config.toml
arch = "transformer_decoder"
model = "autoregressive pixel model"
dataset = "retinal OCT scans (Kermany 2017)"
image_size = 20
horizontal_flip = true
parallel_block = false
adamw_lr_other_params = 0.0014
Rows from block 2 of a small autoregressive pixel model, named by matrix and row number. Rows with one number belong to one neuron. Each number is 500 + 40 x the weight over its row's rms, rounded and kept within 0 to 999. All counts start at 0. Numbers have three digits each.
After each neuron's rows are labels from the 100 images, of 14976, where the neuron reaches its highest value: "top examples" is what is common among them. Only what is clearly more common there than usual is listed. The data: retinal OCT scans (Kermany 2017).
# fc1: MLP up (model.blocks.2.mlp.fc1.weight, 1024x256), inputs 172-255
# fc2: MLP down (model.blocks.2.mlp.fc2.weight, 256x1024, transposed), outputs 172-255

fc1.140:544477523449526477488482510533489413534499451564504481496560508556450548570426520574569491508530539469553469534496477485548532503519463417518506492514540454488446496501474519455531468438505478476491573443481566514462479480445557509555548490449434482517
fc2.140:530450492583479512488415496545504481595550431516529537506519432475506604476519447494477505567490479570492443528464512502410555472488487474545472434496462465531464483492508485457485502494497518473547516527553421517503528481474510514536516455535501499511
top examples: finding: choroidal neovascularization; finding: diabetic macular edema

fc1.224:491522508517451412489514574510453480514459508488485529483517534490572468480555524530544571432486520479507441442516504518562502500394572510565482460440544520437493509550508446513532580552591491486463471524497521558495490510471477530457527477521544474491
fc2.224:526526552482496471452556591547514591489532523488581516553479491474538508501460427473529464475460462434398532506516475504550478505443500474507495523479577499552464518562552483472518514492545451528589517565506478471497510484493488442506497418458497516490
top examples: finding: choroidal neovascularization

fc1.623:574470496504532492487489462466493449576549440564547498532539483501440570539513543513553489496524545466423514549569519478448552505524475504605533480529475532468474465498513519479473490522510505436452524539527451511525483574506507517438487463489450484538
fc2.623:456444475445540501468528505521460521535442482503579480486482508536445521539461485502553519442578485482449480535573542457428533583490541470552521559502499489562496479530470469530562506461427503517462520523480480500466500514483516435509517579425526528542
top examples: finding: choroidal neovascularization

fc1.762:450566505451542466504464500451474498443481464540466571508487509549523515528424481480540530495461547481465468569548517396518543527472509474478496474492520455417452483494528447432530501490422442472485486428494574447520524483452482465555544417513520480521
fc2.762:550550469567510476487486501485485462411463492513456445531529463560480548580521457495488500571500577507489505532459446503436580510519507547512484536496511475498483494522550557504541531415495402505461453494557539546514495439436520511533535487507522460539
top examples: finding: diabetic macular edema

fc1.327:519487518522507507514532453530523531576527486492457458501575459455468434540442505448477538581513523477489469432551564521511429544548539510548569574399483492582507558503533543485484384470556526520497565479507463461474486474492514475474485586472462475465
fc2.327:537550567557494461441473556477475508481465506500543535431498498536552509483542492496495529472557480464533484518448475473464519503563512472484537479504464452482481473433531531481471460479536459467505461566548586514561466574476549579461495454531517559528
top examples: finding: diabetic macular edema

fc1.642:528463494582493465503484544546506472496475567476453536479515464480504550564512440502453543523496516555446507516460470522449479466494554505461460448509529471501552533444519537505463546452513565544478479523506491463507503401544509529538513489494476535528
fc2.642:413563483424523459465531508491509507499527501499571524549485546485456462505528514565587513454483483488484492530445554492488461532519535572586476535502458498551505570513496530491462370591549525524508516473539511468508494518553549449516494533441523570567
top examples: finding: diabetic macular edema

fc1.240:467463566473450488442524536479453478543516456583542431572490539419521551458470502525438525485484566505512455551524568481483535498498455477457544531504479491478531471585522515505440564498497433475571468514529526515502496544417530456471478478495551492473
fc2.240:517417487462562495537559517499463526551482542512526464533502461477494508537517576513545494541494460585394443521433496540517527485475409428485482538526546474572481491420528459575535506517504487485496429493489450583516454439417550481515434519399509505445
top examples: finding: diabetic macular edema

fc1.222:459510459477462483445521486466497560516470441496488494508541484440506480524497495512465447514500561447490509557494569413500495424491522506493509473474481566412598499508473487464482578531477519471537462555487493494478436522445485518492468477465504570589
fc2.222:471489526445498508482443515547542566532528551534534473522511497558500512537516476458495573496487453573480539484501526655493485474495484500559476550576528475491461467495475411492546500537565525470504473436492427486465525556576502606499498511498528493489
top examples: finding: choroidal neovascularization

fc1.473:471425462442476423477511464537507493559514446449510487528553554505436503556503565505453574420543451494538520434521538475430528459442492394482568482579427514526472570463544516541455525546437492474515523481539518492471485601482424498539504547524459441507
fc2.473:387510469507486479572493525413433461482522580472545524543519475529441456457537462489487440523470511496574483529543493482544491476536526500471519484458468541496508525528442518426491523501503518501467460483510487503585551456509546515525513515516440516445
top examples: finding: choroidal neovascularization

fc1.221:533473559393487489504475455487514496520458535459468477556550571445508474532492514466533483537495487444481492438521438504512514471464491506560475486418448461461548488456440514482499461595480496472467590461502541474507486511468568514463525501443607530539
fc2.221:518456498462482486453498454358509492516486470477493479484491504501536426560483502494542454531501448542473478541526584551415475525521482485438551519559534465548539497581457491506474482488534440472521501528494450474494532457480534488546514522437471456475
top examples: finding: choroidal neovascularization

fc1.645:534527584547514489488554487569570471552473523451460552472417450571463535454530430472498509488486532397515521541504484466553513526521496510522517525503459475530516525463483444548517552497439541496500464459511566525439548562497513512492508510400486565539
fc2.645:554489555525503482475513468579438395491455583492554568526475507506493543452520523489498597475484498523473524462538510489513547504434531541487489512486465443549516502471528485516475557499536467496451484408496415542415573452525547445499507455462501519507
top examples: finding: diabetic macular edema

fc1.8:464546485380464502485536447489566510510559559508493522590510454500479504511500478522543445488568440565509506509514500509516516496447469471542480517513548505521538481442525486401528549507448481513434486524478511561380534474520606455470465554446518501475
fc2.8:449589536589467422535483508552572590479486437565488472415458544455508526526527507532523488541428579441492491458437441493463519504507470490481530542436488527508528521556454510541531477508498459451505513468498476443534509479472491499536554533494506528519
top examples: finding: choroidal neovascularization

fc1.173:497494475516540501554569493469523502472503502542498456493570456495487499513442507514618440499490496473541483594427454516579504528418493498524425511455477434491494458498483487475487510537468488489461407503540355485528477410475576461529574434493487484482
fc2.173:497506536477496517496519534460507512526496491538495491587484510550422527412458500441470545557431482506461461453530534459587561542560530495534502542518502475489448559518507571482543500501496418445446506538520584450481515551464452548465474497557530494506
top examples: finding: choroidal neovascularization

fc1.500:507512409457460541538560496397529478442463532418560504497516503467560480495532544467452470503501510573506509510511524502483481510534551441497531487517528530494462476510500461480519462539506451470527467508478573540514526508472375587512511546511579490495
fc2.500:560527562529424467541486536606504533468521490496513445465463500474520550487528466437473494466569469507511523525512579512483528510536406534524438434473531519449476524564530535475551495553437490491495573495508582469571515550478537556504431505613452458486
top examples: finding: diabetic macular edema

fc1.692:540435480513470534527539425487447498566503431447515565502524460492470483476559520543453488486547473478518548487523590549437499447478506487511524494470441504570487589532537464590495480499551528545580443441480483490483429475530465495423453497507497522516
fc2.692:500444501459513501527512467464512479500463490495543527525540479545522492494552474482526487510540509430527404519515497480475474492465456491491549550497568560484464466484530464530498495530409563527469462522444600515477522582467555486540534541475534507513
top examples: finding: choroidal neovascularization

fc1.726:437500526443537532547464536434452464510552477492518578533575492504487454509470507527516508488465533482480483460513470511469563489513558551497484486406500527499476532426518604564502484505490437514498496506524498423484465496440535416475497497535532476544
fc2.726:561493507549530540434482471512506503495569499439463455481462462526569538474539559523476548511446489590538534530551507509472511525527428580552491498511469511506500554495521453507504464488550555432500537541500473571489468518473485513506468481410495460453
top examples: finding: diabetic macular edema

fc1.618:552430396502446459494453507577493506455505482435497445508514483466433483584525517513473537523491543466542572473438537440534521581421515459505546485586519504518480548529574488444461480528488505460510489522440548469517492491430516553484571518510543457463
fc2.618:465499441491568469456495430488485417542423526506529506474549495507474516364457534465447482513493503570540516541554522489483484435452511469497517516481443526508574479488524525569526490460538578553523428488509532515430530520481575481416429490466402545505
top examples: finding: choroidal neovascularization; finding: diabetic macular edema

fc1.456:535534511503553496516475446423456496503511562517507451486530455524508470550465493487440527539462534455445493525405480470465500427528514513543524484487488529484556476567517515471531493431452527531477420461504462507513484502502442551487510470542538535483
fc2.456:516424523479451487517499525505460510465551468523487525537506518528459487508546579502449512477550483559442471434578504517492524548502518502515477503477517531486454476472512524494529506534511543430407482517527556541451496558469521508542559506477513497462
top examples: finding: diabetic macular edema

fc1.764:570421438484526523442499590480525464480528527498557477447558482541485501499490498502480532462503476515400503438418402536457489576478505555515469553448570476450461480541496572439447453499506531519548541545518463536492533485616546489578522462501503452551
fc2.764:479541535586436505496458437527481593509488470525505499546545476445569470575430557486436497515523511488517480452446475482504507526475455492470505541494482570514457458545560526543572474498515525539473460516525478447480495508432443485500489442490440445504
top examples: finding: diabetic macular edema

fc1.445:569488533468541490524472550527523456483501513533460482499535481546511559499509542554515427462540557502435467482437504498477541481536454514521493524540445545489506458475507560515498498506494527525578466466532521525470528525424541404531500558495453524537
fc2.445:471523457510468554459479478537468514547534494481523566541423449554502529464490541454508553475496530425539529536475575463486522475443503489510466507474461474487458486493560538544426434494499421510539482505492454493497471504536475466526476525421569441465
top examples: finding: diabetic macular edema

fc1.334:600515498469440425462494489461452513510431562570476486479480425545517451516526554578526504499414495500536518533430501492520486482475469559435555530430517537472525513529465507529463450535505549553476489484563540453507499486537526502516497468463521508432
fc2.334:429578517493524480569518464485505593417463489489472503556603482514477460550492532527499557521547422491573464506465523509552457560464470531468520521541544507604449528506505519495525585475522447509423546486453453509527491540524436485479495546451562497498
top examples: finding: choroidal neovascularization

fc1.663:538473442394551512512540455519475507520439508478509554480449521521474499437463467477509458489431545468451471461441522515500481452534533496472539535512519481508596503533490546477501503489491474515484456442520483521504469518517477486544572517496487501490
fc2.663:506497519458501488486492469455512482485533538477462531492470490482482393498423507573432576489443463554529452550519489520470510504495472489419480448422534457511448513500517497470512529472439484519457528543473475540516519534511558464452484592498429458581
top examples: finding: choroidal neovascularization

fc1.566:500407506471496513473557450470511510448491556495483523544511476490528520524474506545508510559439489477518502487508510478480460495513462473601505499439488486465554472466563512603480486480494557487545433498540510521459494430512560462481558533548477551559
fc2.566:533471499550476483573520503493476511460501480517511428559540434490404498484541462474538434462439498440500424460562422536511534441544504463480513499527525539537519527499516489448495449496480399591469581509479511426471483453553531447517473561480528482556
top examples: finding: choroidal neovascularization

fc1.306:527490550497466486531434511516589532556570483533562529530489507549495491515494492456430501510460496417568467547491637531497481488520500423509464499494458518498510534519508508531482471543508476461521519510489535444506590508473511577515524527496578542550
fc2.306:564468489445462519555543505528526539475544569483438484543536506494485480503541459429523505471472495475532500504487412470474496408493469522472498493565457519475576497473468505503570438440598545530533473505480497506588482509597516509580542448448471502513
top examples: finding: choroidal neovascularization

fc1.108:501484513479411496496480436410474536561503462502544447536489519481476558473470569532450533514499528460514495533494421500485473514543521475578473476554532533467520436451490521524493492523476547494470523471522496499507501526484512452534506480519534542451
fc2.108:489443527515518505451479546487510512545472462542472537484515506538483555538466474586476518507473527464426459517482524539510549519509459552567578478492532474510446559560510576505467481513530465515564472486483487442491450532430556492477494455590541499512
top examples: finding: diabetic macular edema

fc1.149:506549483434468525411478552534475482425545498508537535481511518580468514498526471537526591528511459521471528465422509484550499461545508507496519520513486477483496581615546488425531548579479483572435499543518505525503480465510540447516488534512518510471
fc2.149:468441547496519501532443457510475531539481528477542479469513521442511486561522499485516478546487580517557414431509533438503437547522425491538464490450567518566492515498490513597504460488509475537491476481492524481540514518487529497416537449523481596577
top examples: finding: choroidal neovascularization

fc1.184:500546467453540506471521536466491449526538511482474515536584530480515538517568455500519534516565486439443498555472583519507529465455491493432561543526527579483426534545421502455523523522478530441501541527474527565463447465521494489569504521479450501488
fc2.184:499498548474487468477440544515478448495498419568468502572454499495487524500451471526447556467501519483508449452473511489459477486520486450521497513542515425548441522586520496523472527621580558499499475493573529470453479522475485512509573403460539518479
top examples: finding: choroidal neovascularization; finding: diabetic macular edema

fc1.262:531453506579479450470561499536478553478472494599443496484536454484456538493494503566508473455550505489473535472593494522493550495466438514500494490545494502478577509490572533529520485488426559437471498481473492535546552527545403547409512491501500532398
fc2.262:458528481482491474564377515480493390518487590428490552488455530532501518524447484504467542465460514460526580515479484500503471519557519557600506513491483514513409518513523477463530509596594446476499484533535468469490501476449527466539551477494570508506
top examples: finding: diabetic macular edema

fc1.676:499484498454545479524440561511485493519509531507567443488524584517518492490504466541537574417568473450475508528451490586515498475486505447489539528519510517543474465422531520468577487465514447526500572508528516450506494442497554487584477489481441476503
fc2.676:427545458485490486476474490453451496505474485473531537498483495456519516465434533510516499524496497449550459536448569500462477511507473530526583488444453545505501462440531494486469444584468486457500471404435475488552531459508408470519557443476522490522
top examples: finding: choroidal neovascularization

fc1.228:458486459499530550448501423503490516485501551544507489477464506569504508511504483438560471497505529530573542468461469493536544474476605464532506514518571473537522477428492461587444535459535530532426512573505513487511501480588526580525452474519579528468
fc2.228:456485411573425491531493507505570551527500536534503489521454442477512521501459492530424514477485528504484526549514518456513504518481449556419519457496418499503471512495504558481536530514465508492549434567459518525449509493508520445483500512426457559513
top examples: finding: choroidal neovascularization

fc1.33:460505454439471509490488478542460479450554455528494561532575473572507425525495482494487435556451466488516493538543483531564538507504498473551432495494526531530480514435645523501534519465466509508475542492540515554521499523461498543478505492531473447557
fc2.33:488529512596552448466483525424481505460484550491483525518537542532486521504489453526465583499557543503488580479457493572499488553432492477439485513529481464451512477531495499487500518548538551484494518546515477433469466547480525526544553450516477547508
top examples: finding: choroidal neovascularization; finding: diabetic macular edema

fc1.354:511512514442542470491532470512458526499487522460505451511487425459515527538467529516550488452485520419541460500451486435466445487500492450537510511458509454485612449429562553464449553571516531496503490446503485467568477494577540494509522548503468527435
fc2.354:500473541537546493495542519465480479452514489434506481510462529500530518447515571517555505525502543518452451486558509505430563536555485475450521522512463530557493491497562459576510527490486415511433482466464477512451548467550471486513525415499565557494
top examples: finding: choroidal neovascularization

fc1.11:533446438501464453511461460496563574509455556500510562480520448413468593436519465519522469508454477435475465517468530492482492559518462506505585535513516541544476423535494445486541518572469446481546480510545573535429444569528504487469537515483456509502
fc2.11:447462509558578483473542546457529480563501482554539461470533470524537418492497466435451481478522478542483582517552455466517523472488533467476488489451401443461536499498503539476562519501513533536546456522593544490509538518543547466479497555413474443538
top examples: finding: choroidal neovascularization

fc1.572:532487467473458424501480485499501499479536389446488509463515500464486473449502526502618507458479474562573549489566456592478463495517464483461539541560499450484448501411519494487551472485497419466466498534550461434506581519436511539441451486528493494482
fc2.572:479394540473577536501547544429453533572485588543513494563509518515483537566426488526459492538430494437505423512540460517486463520514486557497501551506487527477498487477517501526530464540468553395523511473472587475529542488424564518486461523487558535593
top examples: finding: diabetic macular edema

fc1.269:442481528483529501445512502507507477473564471502508488467426443473505495574514488558480478523572543512532537488464465428521525525566481498547508522587454494519456497406475467575463455472522535500462534510446438510550476561518536506448543458431561588554
fc2.269:545475515435476458463449472620508462485471445505494497491522553542509479531446491481497526541609488472495499454439504562561476516442541560493454519508457518548525517560523509508539454490450482526548488544526521537516488461471498484576435449535504526413
top examples: finding: diabetic macular edema

fc1.525:509464508472483560554580474478540466471496546555527554470521533524531430469485464527440471474492487457522434489444471474439476569482510540519534415511552408521510495474454494576500456537460531489538543519535531431479482492527499507611547548505542610475
fc2.525:537472485470515477481579512522468480531484441472478499501494487519510505522443468483536542543469493466517552420502522474624502441548550473478530481496458576466433473519565447427535478476511480491464486536471506452521466458455426511494496510550445492569
top examples: finding: choroidal neovascularization; finding: diabetic macular edema

fc1.559:511548452442530556450483593475546468518529501571488427490431541539491487504513495509535534560519450472457531498426585492527486524560530552522546456593509561436456445449465512498497534589581486494553586531505453499516481459527499532465449463470540463478
fc2.559:462492474553483524500551421568515500440478432548498508521538543463521440588468549465484461445481528543561478520505478544499580476495500471548473544429525476562444570526518509506478422483522466532428499474473537465458415495465543430569525549444555504600
top examples: finding: choroidal neovascularization

fc1.141:457456534547527519550494501516474512583489426530429478454500533536501426489531542540527468469446472448586474482510528541532497498438513476548531456514447452544491496488478499530434495442451482555541483591518430530534501478471542469437457530468514550449
fc2.141:507558468479587547519505500519472445500501528510486551435562524506486469430486481513480503467597511505445478500422515487537465513485531557543471542554510484563549486470574468540501482527498454475455507500480486511467513429515480561573482483502496455497
top examples: finding: diabetic macular edema

fc1.682:538509494534535470474540518543448442501445538443544448502593528509473510530535495564505508513429510515609521541530500548471449556505482480419484558433471515482541537515461461485522514518545549549447514500505547523523479470565621477452474553531525432503
fc2.682:537553549506494600567602473563553488536583403468519480484457449529476452503473588446486472459516506543490519509519467490514448447418500497586562459595547509494429503532399549555447511457511576507538466499503554523471547468454488502480511594501521465509
top examples: finding: diabetic macular edema

fc1.549:484522509483577445505510469508447501546469540535470491563519470652539605511445452505486518544490468438460476581454571603513533532497507481507509481469526507562477479486531515547461498483461429496499506488517560530522502488477403584488519446516481466547
fc2.549:503490483475490492526513495472505568456545528473506580497449439479522468565479556467522456541493537533526471411485446427436481477534448496464536548468526470465545513480426563485512465571537450509522541503494463530444510517537533411483513551497494443555
top examples: finding: choroidal neovascularization

fc1.517:529512540566576480549450497531512514615553541500503561505489584565490524559467448515530473474520493526432390479374539473503514456544529492529475453486469499478487514540474555430573539519474479533482532482483477498506565498425472513488551484555463507540
fc2.517:502512480504497524512488499474521514503416493540507498495501446549518503537515478475406487508512400528543568483550485552509473506439482481522496451506525459560439507468561470487492494418463500499510503458447665523504550539470503532517473527482507519482
top examples: finding: choroidal neovascularization

fc1.489:464512434552470508509462498467442572443523492486485487465511552522557540486505483541556506472528465500454492540495425434400523535481397509536393463515452523479505484473378527484542458530467551520461411468485483417462547487526508549514513483483504456463
fc2.489:393484500517472480406553580495599438508503433504512507457452429471509462516554405512388522506474537488501518445496537576529464551549544417559501528542496422513493522503523500529480474456567541548533487467572526450520445473493521516484533503486503461485
top examples: finding: diabetic macular edema

fc1.227:529464499510471524495553512477503490534436508480461461520521487504486507443427538502461487475441475528501535454525520490463507493433442547503452565549491583447551470475508509455554509552511461477508479518495454470522534632514560484497382542562539438437
fc2.227:526558526537541510520482499491510545493452482479505540534531561513439481481452531484381507515564520456506445519450505485512527523441494512436484542493569488521471475552471470535416517486527444493490495424536454521580426538503462497454477512428477469522
top examples: finding: choroidal neovascularization

fc1.261:496512593443413514493514485528522451573503466510502569489509513450469484554542522493431532582532520478478545425518439520550489506472479450571467478488515472528554527471518530510586492484497468474464520459465506467447474524482552483519538505465511507460
fc2.261:508470504533510476412562492548499458493505533507469435485547488515479525550421456433536455466489524496507419543386512418483486499530480503527530546495529481487538472525486507472479476514445529461501454501571460492515533478422473540453455435449497471493
top examples: finding: diabetic macular edema

fc1.345:511504534502533517549523474476462478516509500590574469511495465439505600496475429423468467596482489494546502522529525500537536544507521477555494514462538504495503515523435481434555463440527518520533520497537529495512545446499556564499486459486504550514
fc2.345:520463514536547436520520434514509488461484511455474524534466513530460469514499505499563514442448539429481522500540507480460530494489494470407467535508436540546503520545571492540452526578519456516511441421493482495444510513536477408450478566466466489529
top examples: finding: diabetic macular edema

fc1.250:551474493484527528503422468529517577504546469520477526487493549573529429553499460486548432542472498458487514452478499531560501468521468487486552497443518483485514473504447474458520406529493461496499527588480430489521547491495497506499531503428568496505
fc2.250:440436525571521469434516503473572535527440472454494523502507487483475504499547543552490583505505408522551556508555489503447458528524537494472478491547502473484439474497519444537519425490511456480488536544547507552511487508546490570543497479551430471496
top examples: finding: diabetic macular edema

fc1.480:579497488509489535505539578515451487501477466525476538394531524525443463543522486525486541483479518533510507517464499441492519519539412418433510510513531540507460471526481508448486515561513507511457470534534484517426465450451498471563435553527475484581
fc2.480:509491536469487454433490488544530474561527586512512433566474509528507589452473480490479518489542498457448490481550534506531501458475530504508534484460522512502466572518541522526484495418522476487436486530512458465436511497564554473541526485545558533477
top examples: finding: diabetic macular edema

fc1.40:430538604524446536473452443515443488503484461523415458490491463514534579418492581561522517462458482458456448435486521478433530603433440507447542568533467529599449495532468553565460472486516498478442503531493517448509467485534528427519474444459564478447
fc2.40:517509450486486474539465533476493521436534530473533481567555539502466439554423433528525474483556486397502459550451449413499420470474493542491523469486515433513536463582525511494476535512511448500450475478486484502472496483488517546503521540507479570598
top examples: finding: choroidal neovascularization; finding: diabetic macular edema

fc1.624:475514460519430499514496549471470533541454468487529454466506478394479453511502445472506505462497516559506515525499505444485441544502472511474508526464466567451526453552471473521532521439556538464546498459582485491466578469488533558505537505494468534444
fc2.624:512431446434546490516516497483481477467506497544536465484499451578571576485451515569541461518456445457489460519524507525490499478486426509454438529510482452484470470438520405438501444477518586532493504458543442491578444568476502524497489522506483492430
top examples: finding: diabetic macular edema

fc1.174:476516401473484513401447494475500427531478466499545529523508487522583507511531534515447483401525429501536527487538536463536430530547494549520426426556450461494498544510490540513502489501551516567541512523494522544457530529470434489449510456512623488447
fc2.174:539522538518508538489510455469476572501517458553524377482565412462499527506501478478525549502547462467469586557485468539569508482495529459539450498521483483519480544502454480502536442413558513456471496562549569560492506520513481503544477548489458505473
top examples: finding: diabetic macular edema

fc1.101:486410494501476560483520538590575468508538497552440465507524613494429474570574508519425527434465506451511451476539486517540521501508543423480547465555534452555434498500526445477572470569485442446496505500497497573471474476501508557518538547486500475573
fc2.101:498545461450541430600554515533492462522525554436558573466498513501547478513492513422466570546512453551542466515488504520503518529486511519502439482493479537506559480455542474417513488488528531487504539480530528549490476510578504462495449520532444573481
top examples: finding: diabetic macular edema

fc1.117:499483525504562459562495503510468544500465505523498529531547408529474428442484486514450452458538444461495454452479488500535471571511501514488467509471516483474460563541549532470563484462419531543527584488480474496554483452490553463555505540527513513478
fc2.117:538505532484539562495547521448531457412417478477502510551425544505477503552505520493478483476523481560545521466506531501464455541475419516554578523538486545522502402494443516557452480488467552491535484592477540442425508513485460508433548558623528524467
top examples: finding: diabetic macular edema

fc1.708:461567435477496542604553506426495535509493516484486512482515516432477554490515453456562552454450457459513481473492573489531503501486445460481542474488521503515417486533537466485460487625504434478505510465485568516557554574543523479504531425506471532506
fc2.708:468468554522507498477519548453572508424445509503528479538466470491538407423542560457496532507511486491461517447435579482523515493577542487561515495493402523518500509441567482479468565409547470498471530422500488490449486466557434511485524497480471533500
top examples: finding: choroidal neovascularization

fc1.392:512476536489543452540459574610479511527476501493540516517541512533497552433467575508469443520462505493464501481522519457497509422525503493531540500472524481519483534453538538510465455439593495538490572527526536515495501484512470485507475541563407472512
fc2.392:553534465493514510492502451434474486483541525499476471441477540523500502531553505524455520461509502472490515504522460504503491595499505437505492484475478553458481458463522459553549484534406466441507473524494434516505518456465506498491534433504584499547
top examples: finding: choroidal neovascularization

fc1.757:550426520539448482515475482580443508557450509527540514525482530534465524548525505420556476511454507479417532466461488497536471496600485440464482483476457508495463484511521500513518546415482513537557488532554485540446461532555459477512534444465547493521
fc2.757:506419518512486498510467523433517349479502518500474557549492513543560534488460526519440537470429572522512485456518476513528540538478554502428535493487560510476481514486493498540474550509458424530569595546485516440462485459461498411439487538471460551475
top examples: finding: diabetic macular edema

fc1.84:547506475421552480498573546501505608544538532431500447464489467503502492516541543484478455474521513508436496566485512463508494485459420447528513481479442467447445491482552468587546494535410510458486473500511477533435524513531437496529536487480526556496
fc2.84:515490603514430486534477533481449435478493512477464486501495489568471470574489504536425438477530510405492589444553542570517506491603602572466509541490492516543467478476464490470534576489561487432519451470481514506581545544458468565568489522518549503525
top examples: finding: diabetic macular edema

fc1.186:473481479495460463494451473498542525469514537517511506459549533430508480532512520535520438499552516507579530476511544472440458467563527525482521471454466518479510525486512541482483401613517496504519514447494499587528504498506498448531602530545427500477
fc2.186:518494510391546554564485500486506518549490430557506535460472430583507469447546489538463469564454539501450393496476445479565520465569439518535522540521479522511497499529480411535549497498507554456521461520528539467528633446419552460508493460538522497551
top examples: finding: choroidal neovascularization

fc1.736:566514580450530500449525483602519560539507498502549464525493454496492432565513539538454566464449516500426493509488544489453446552529495546563513539437495474430489514588559507547492470599474403443501517447488561452501505412510536513421399517446498509586
fc2.736:460496471548461508506483457403439462458495410446448526559425606508524465479499450474497444460516462548475517473491413508607540477489430401459488512515558483531509551493495464441505498426483592495535471522570453484532460519459443471504533456572537513486
top examples: finding: diabetic macular edema

fc1.435:505524498588499571502493511385450513444473490542509570511529472510509419490482521556602521537475565521540531408515507506486540515548463471558506551500503551512441531551510528446514491520440444484483519512495471477514499436476525535560515462523497550480
fc2.435:459476414524487518543488476536410511551465498566534472508546512532521521460514493523435518502494521511480496486578484481514489558465479473430449502545540556521468480478498512526513493489430571505615484460506511532452442510487480417490538486575495491446
top examples: finding: diabetic macular edema

fc1.396:502478449521513450555507579610460486466555509503562573430453501466450538552550473552447436527522589491451491505544557463468509461531499481478524481493484588491514527464418426522526456435561511463506536461444472541506591523470515520477484472498504593503
fc2.396:466528442559461492450451539430553481535479544493516516545572471575539497544477508496455506522566478563524499536456528493405489506454475520448492501412497468461548579459442520542451557511528536586514457533495513448536466471533523533546432459467568417530
top examples: finding: diabetic macular edema

fc1.332:414497528425485485457555495561537493482411484538468551471469447489480536572536447475516456518487546456494525531523512476486557401437641486571463487475464574496397533475501522431520488526490536469496476491429456562491467496471596496489496533463477562550
fc2.332:517543490501521497458469482431459515489462500508519451470514556493545490418521524491481488441477498567467459500494456548504486523477434526511501526531569538507582460473465453608484512503471494515452463471533458510519559510546416522444543459466483495454
top examples: finding: choroidal neovascularization

fc1.532:514487534471461430507573485496445566554533570508548531542494457457507460430490477522515502577444494507501494470534531537468493496558454573569480521423572467470466481527639499466529459528422530436483504512487522501485538454485535487496495469489500526456
fc2.532:456517470508467510457512488499514476524497471463455471496524554493545498555497548484471482518466509449497497442458572445542447507494497466456537585454549514508513457499437492502518473461461486518509555502531538525434422502533513539516492541506496504491
top examples: finding: choroidal neovascularization

fc1.342:494548551448467477466483546503498431538524518462526523460505477559490496534559478510475512477489477462485515531505488541445576457542497533502542517444457538459479477524437441535503568507557443508459546530491532488477519541446470547512522569451573576497
fc2.342:476492522519520474530570453486603488449436525503452499402463572542488522549561518479506573490496560527509412465435533586457494561475524435515421541493473502491432440468520489506454462555462534535504550462494488468535502424509552463493487457529504441464
top examples: finding: diabetic macular edema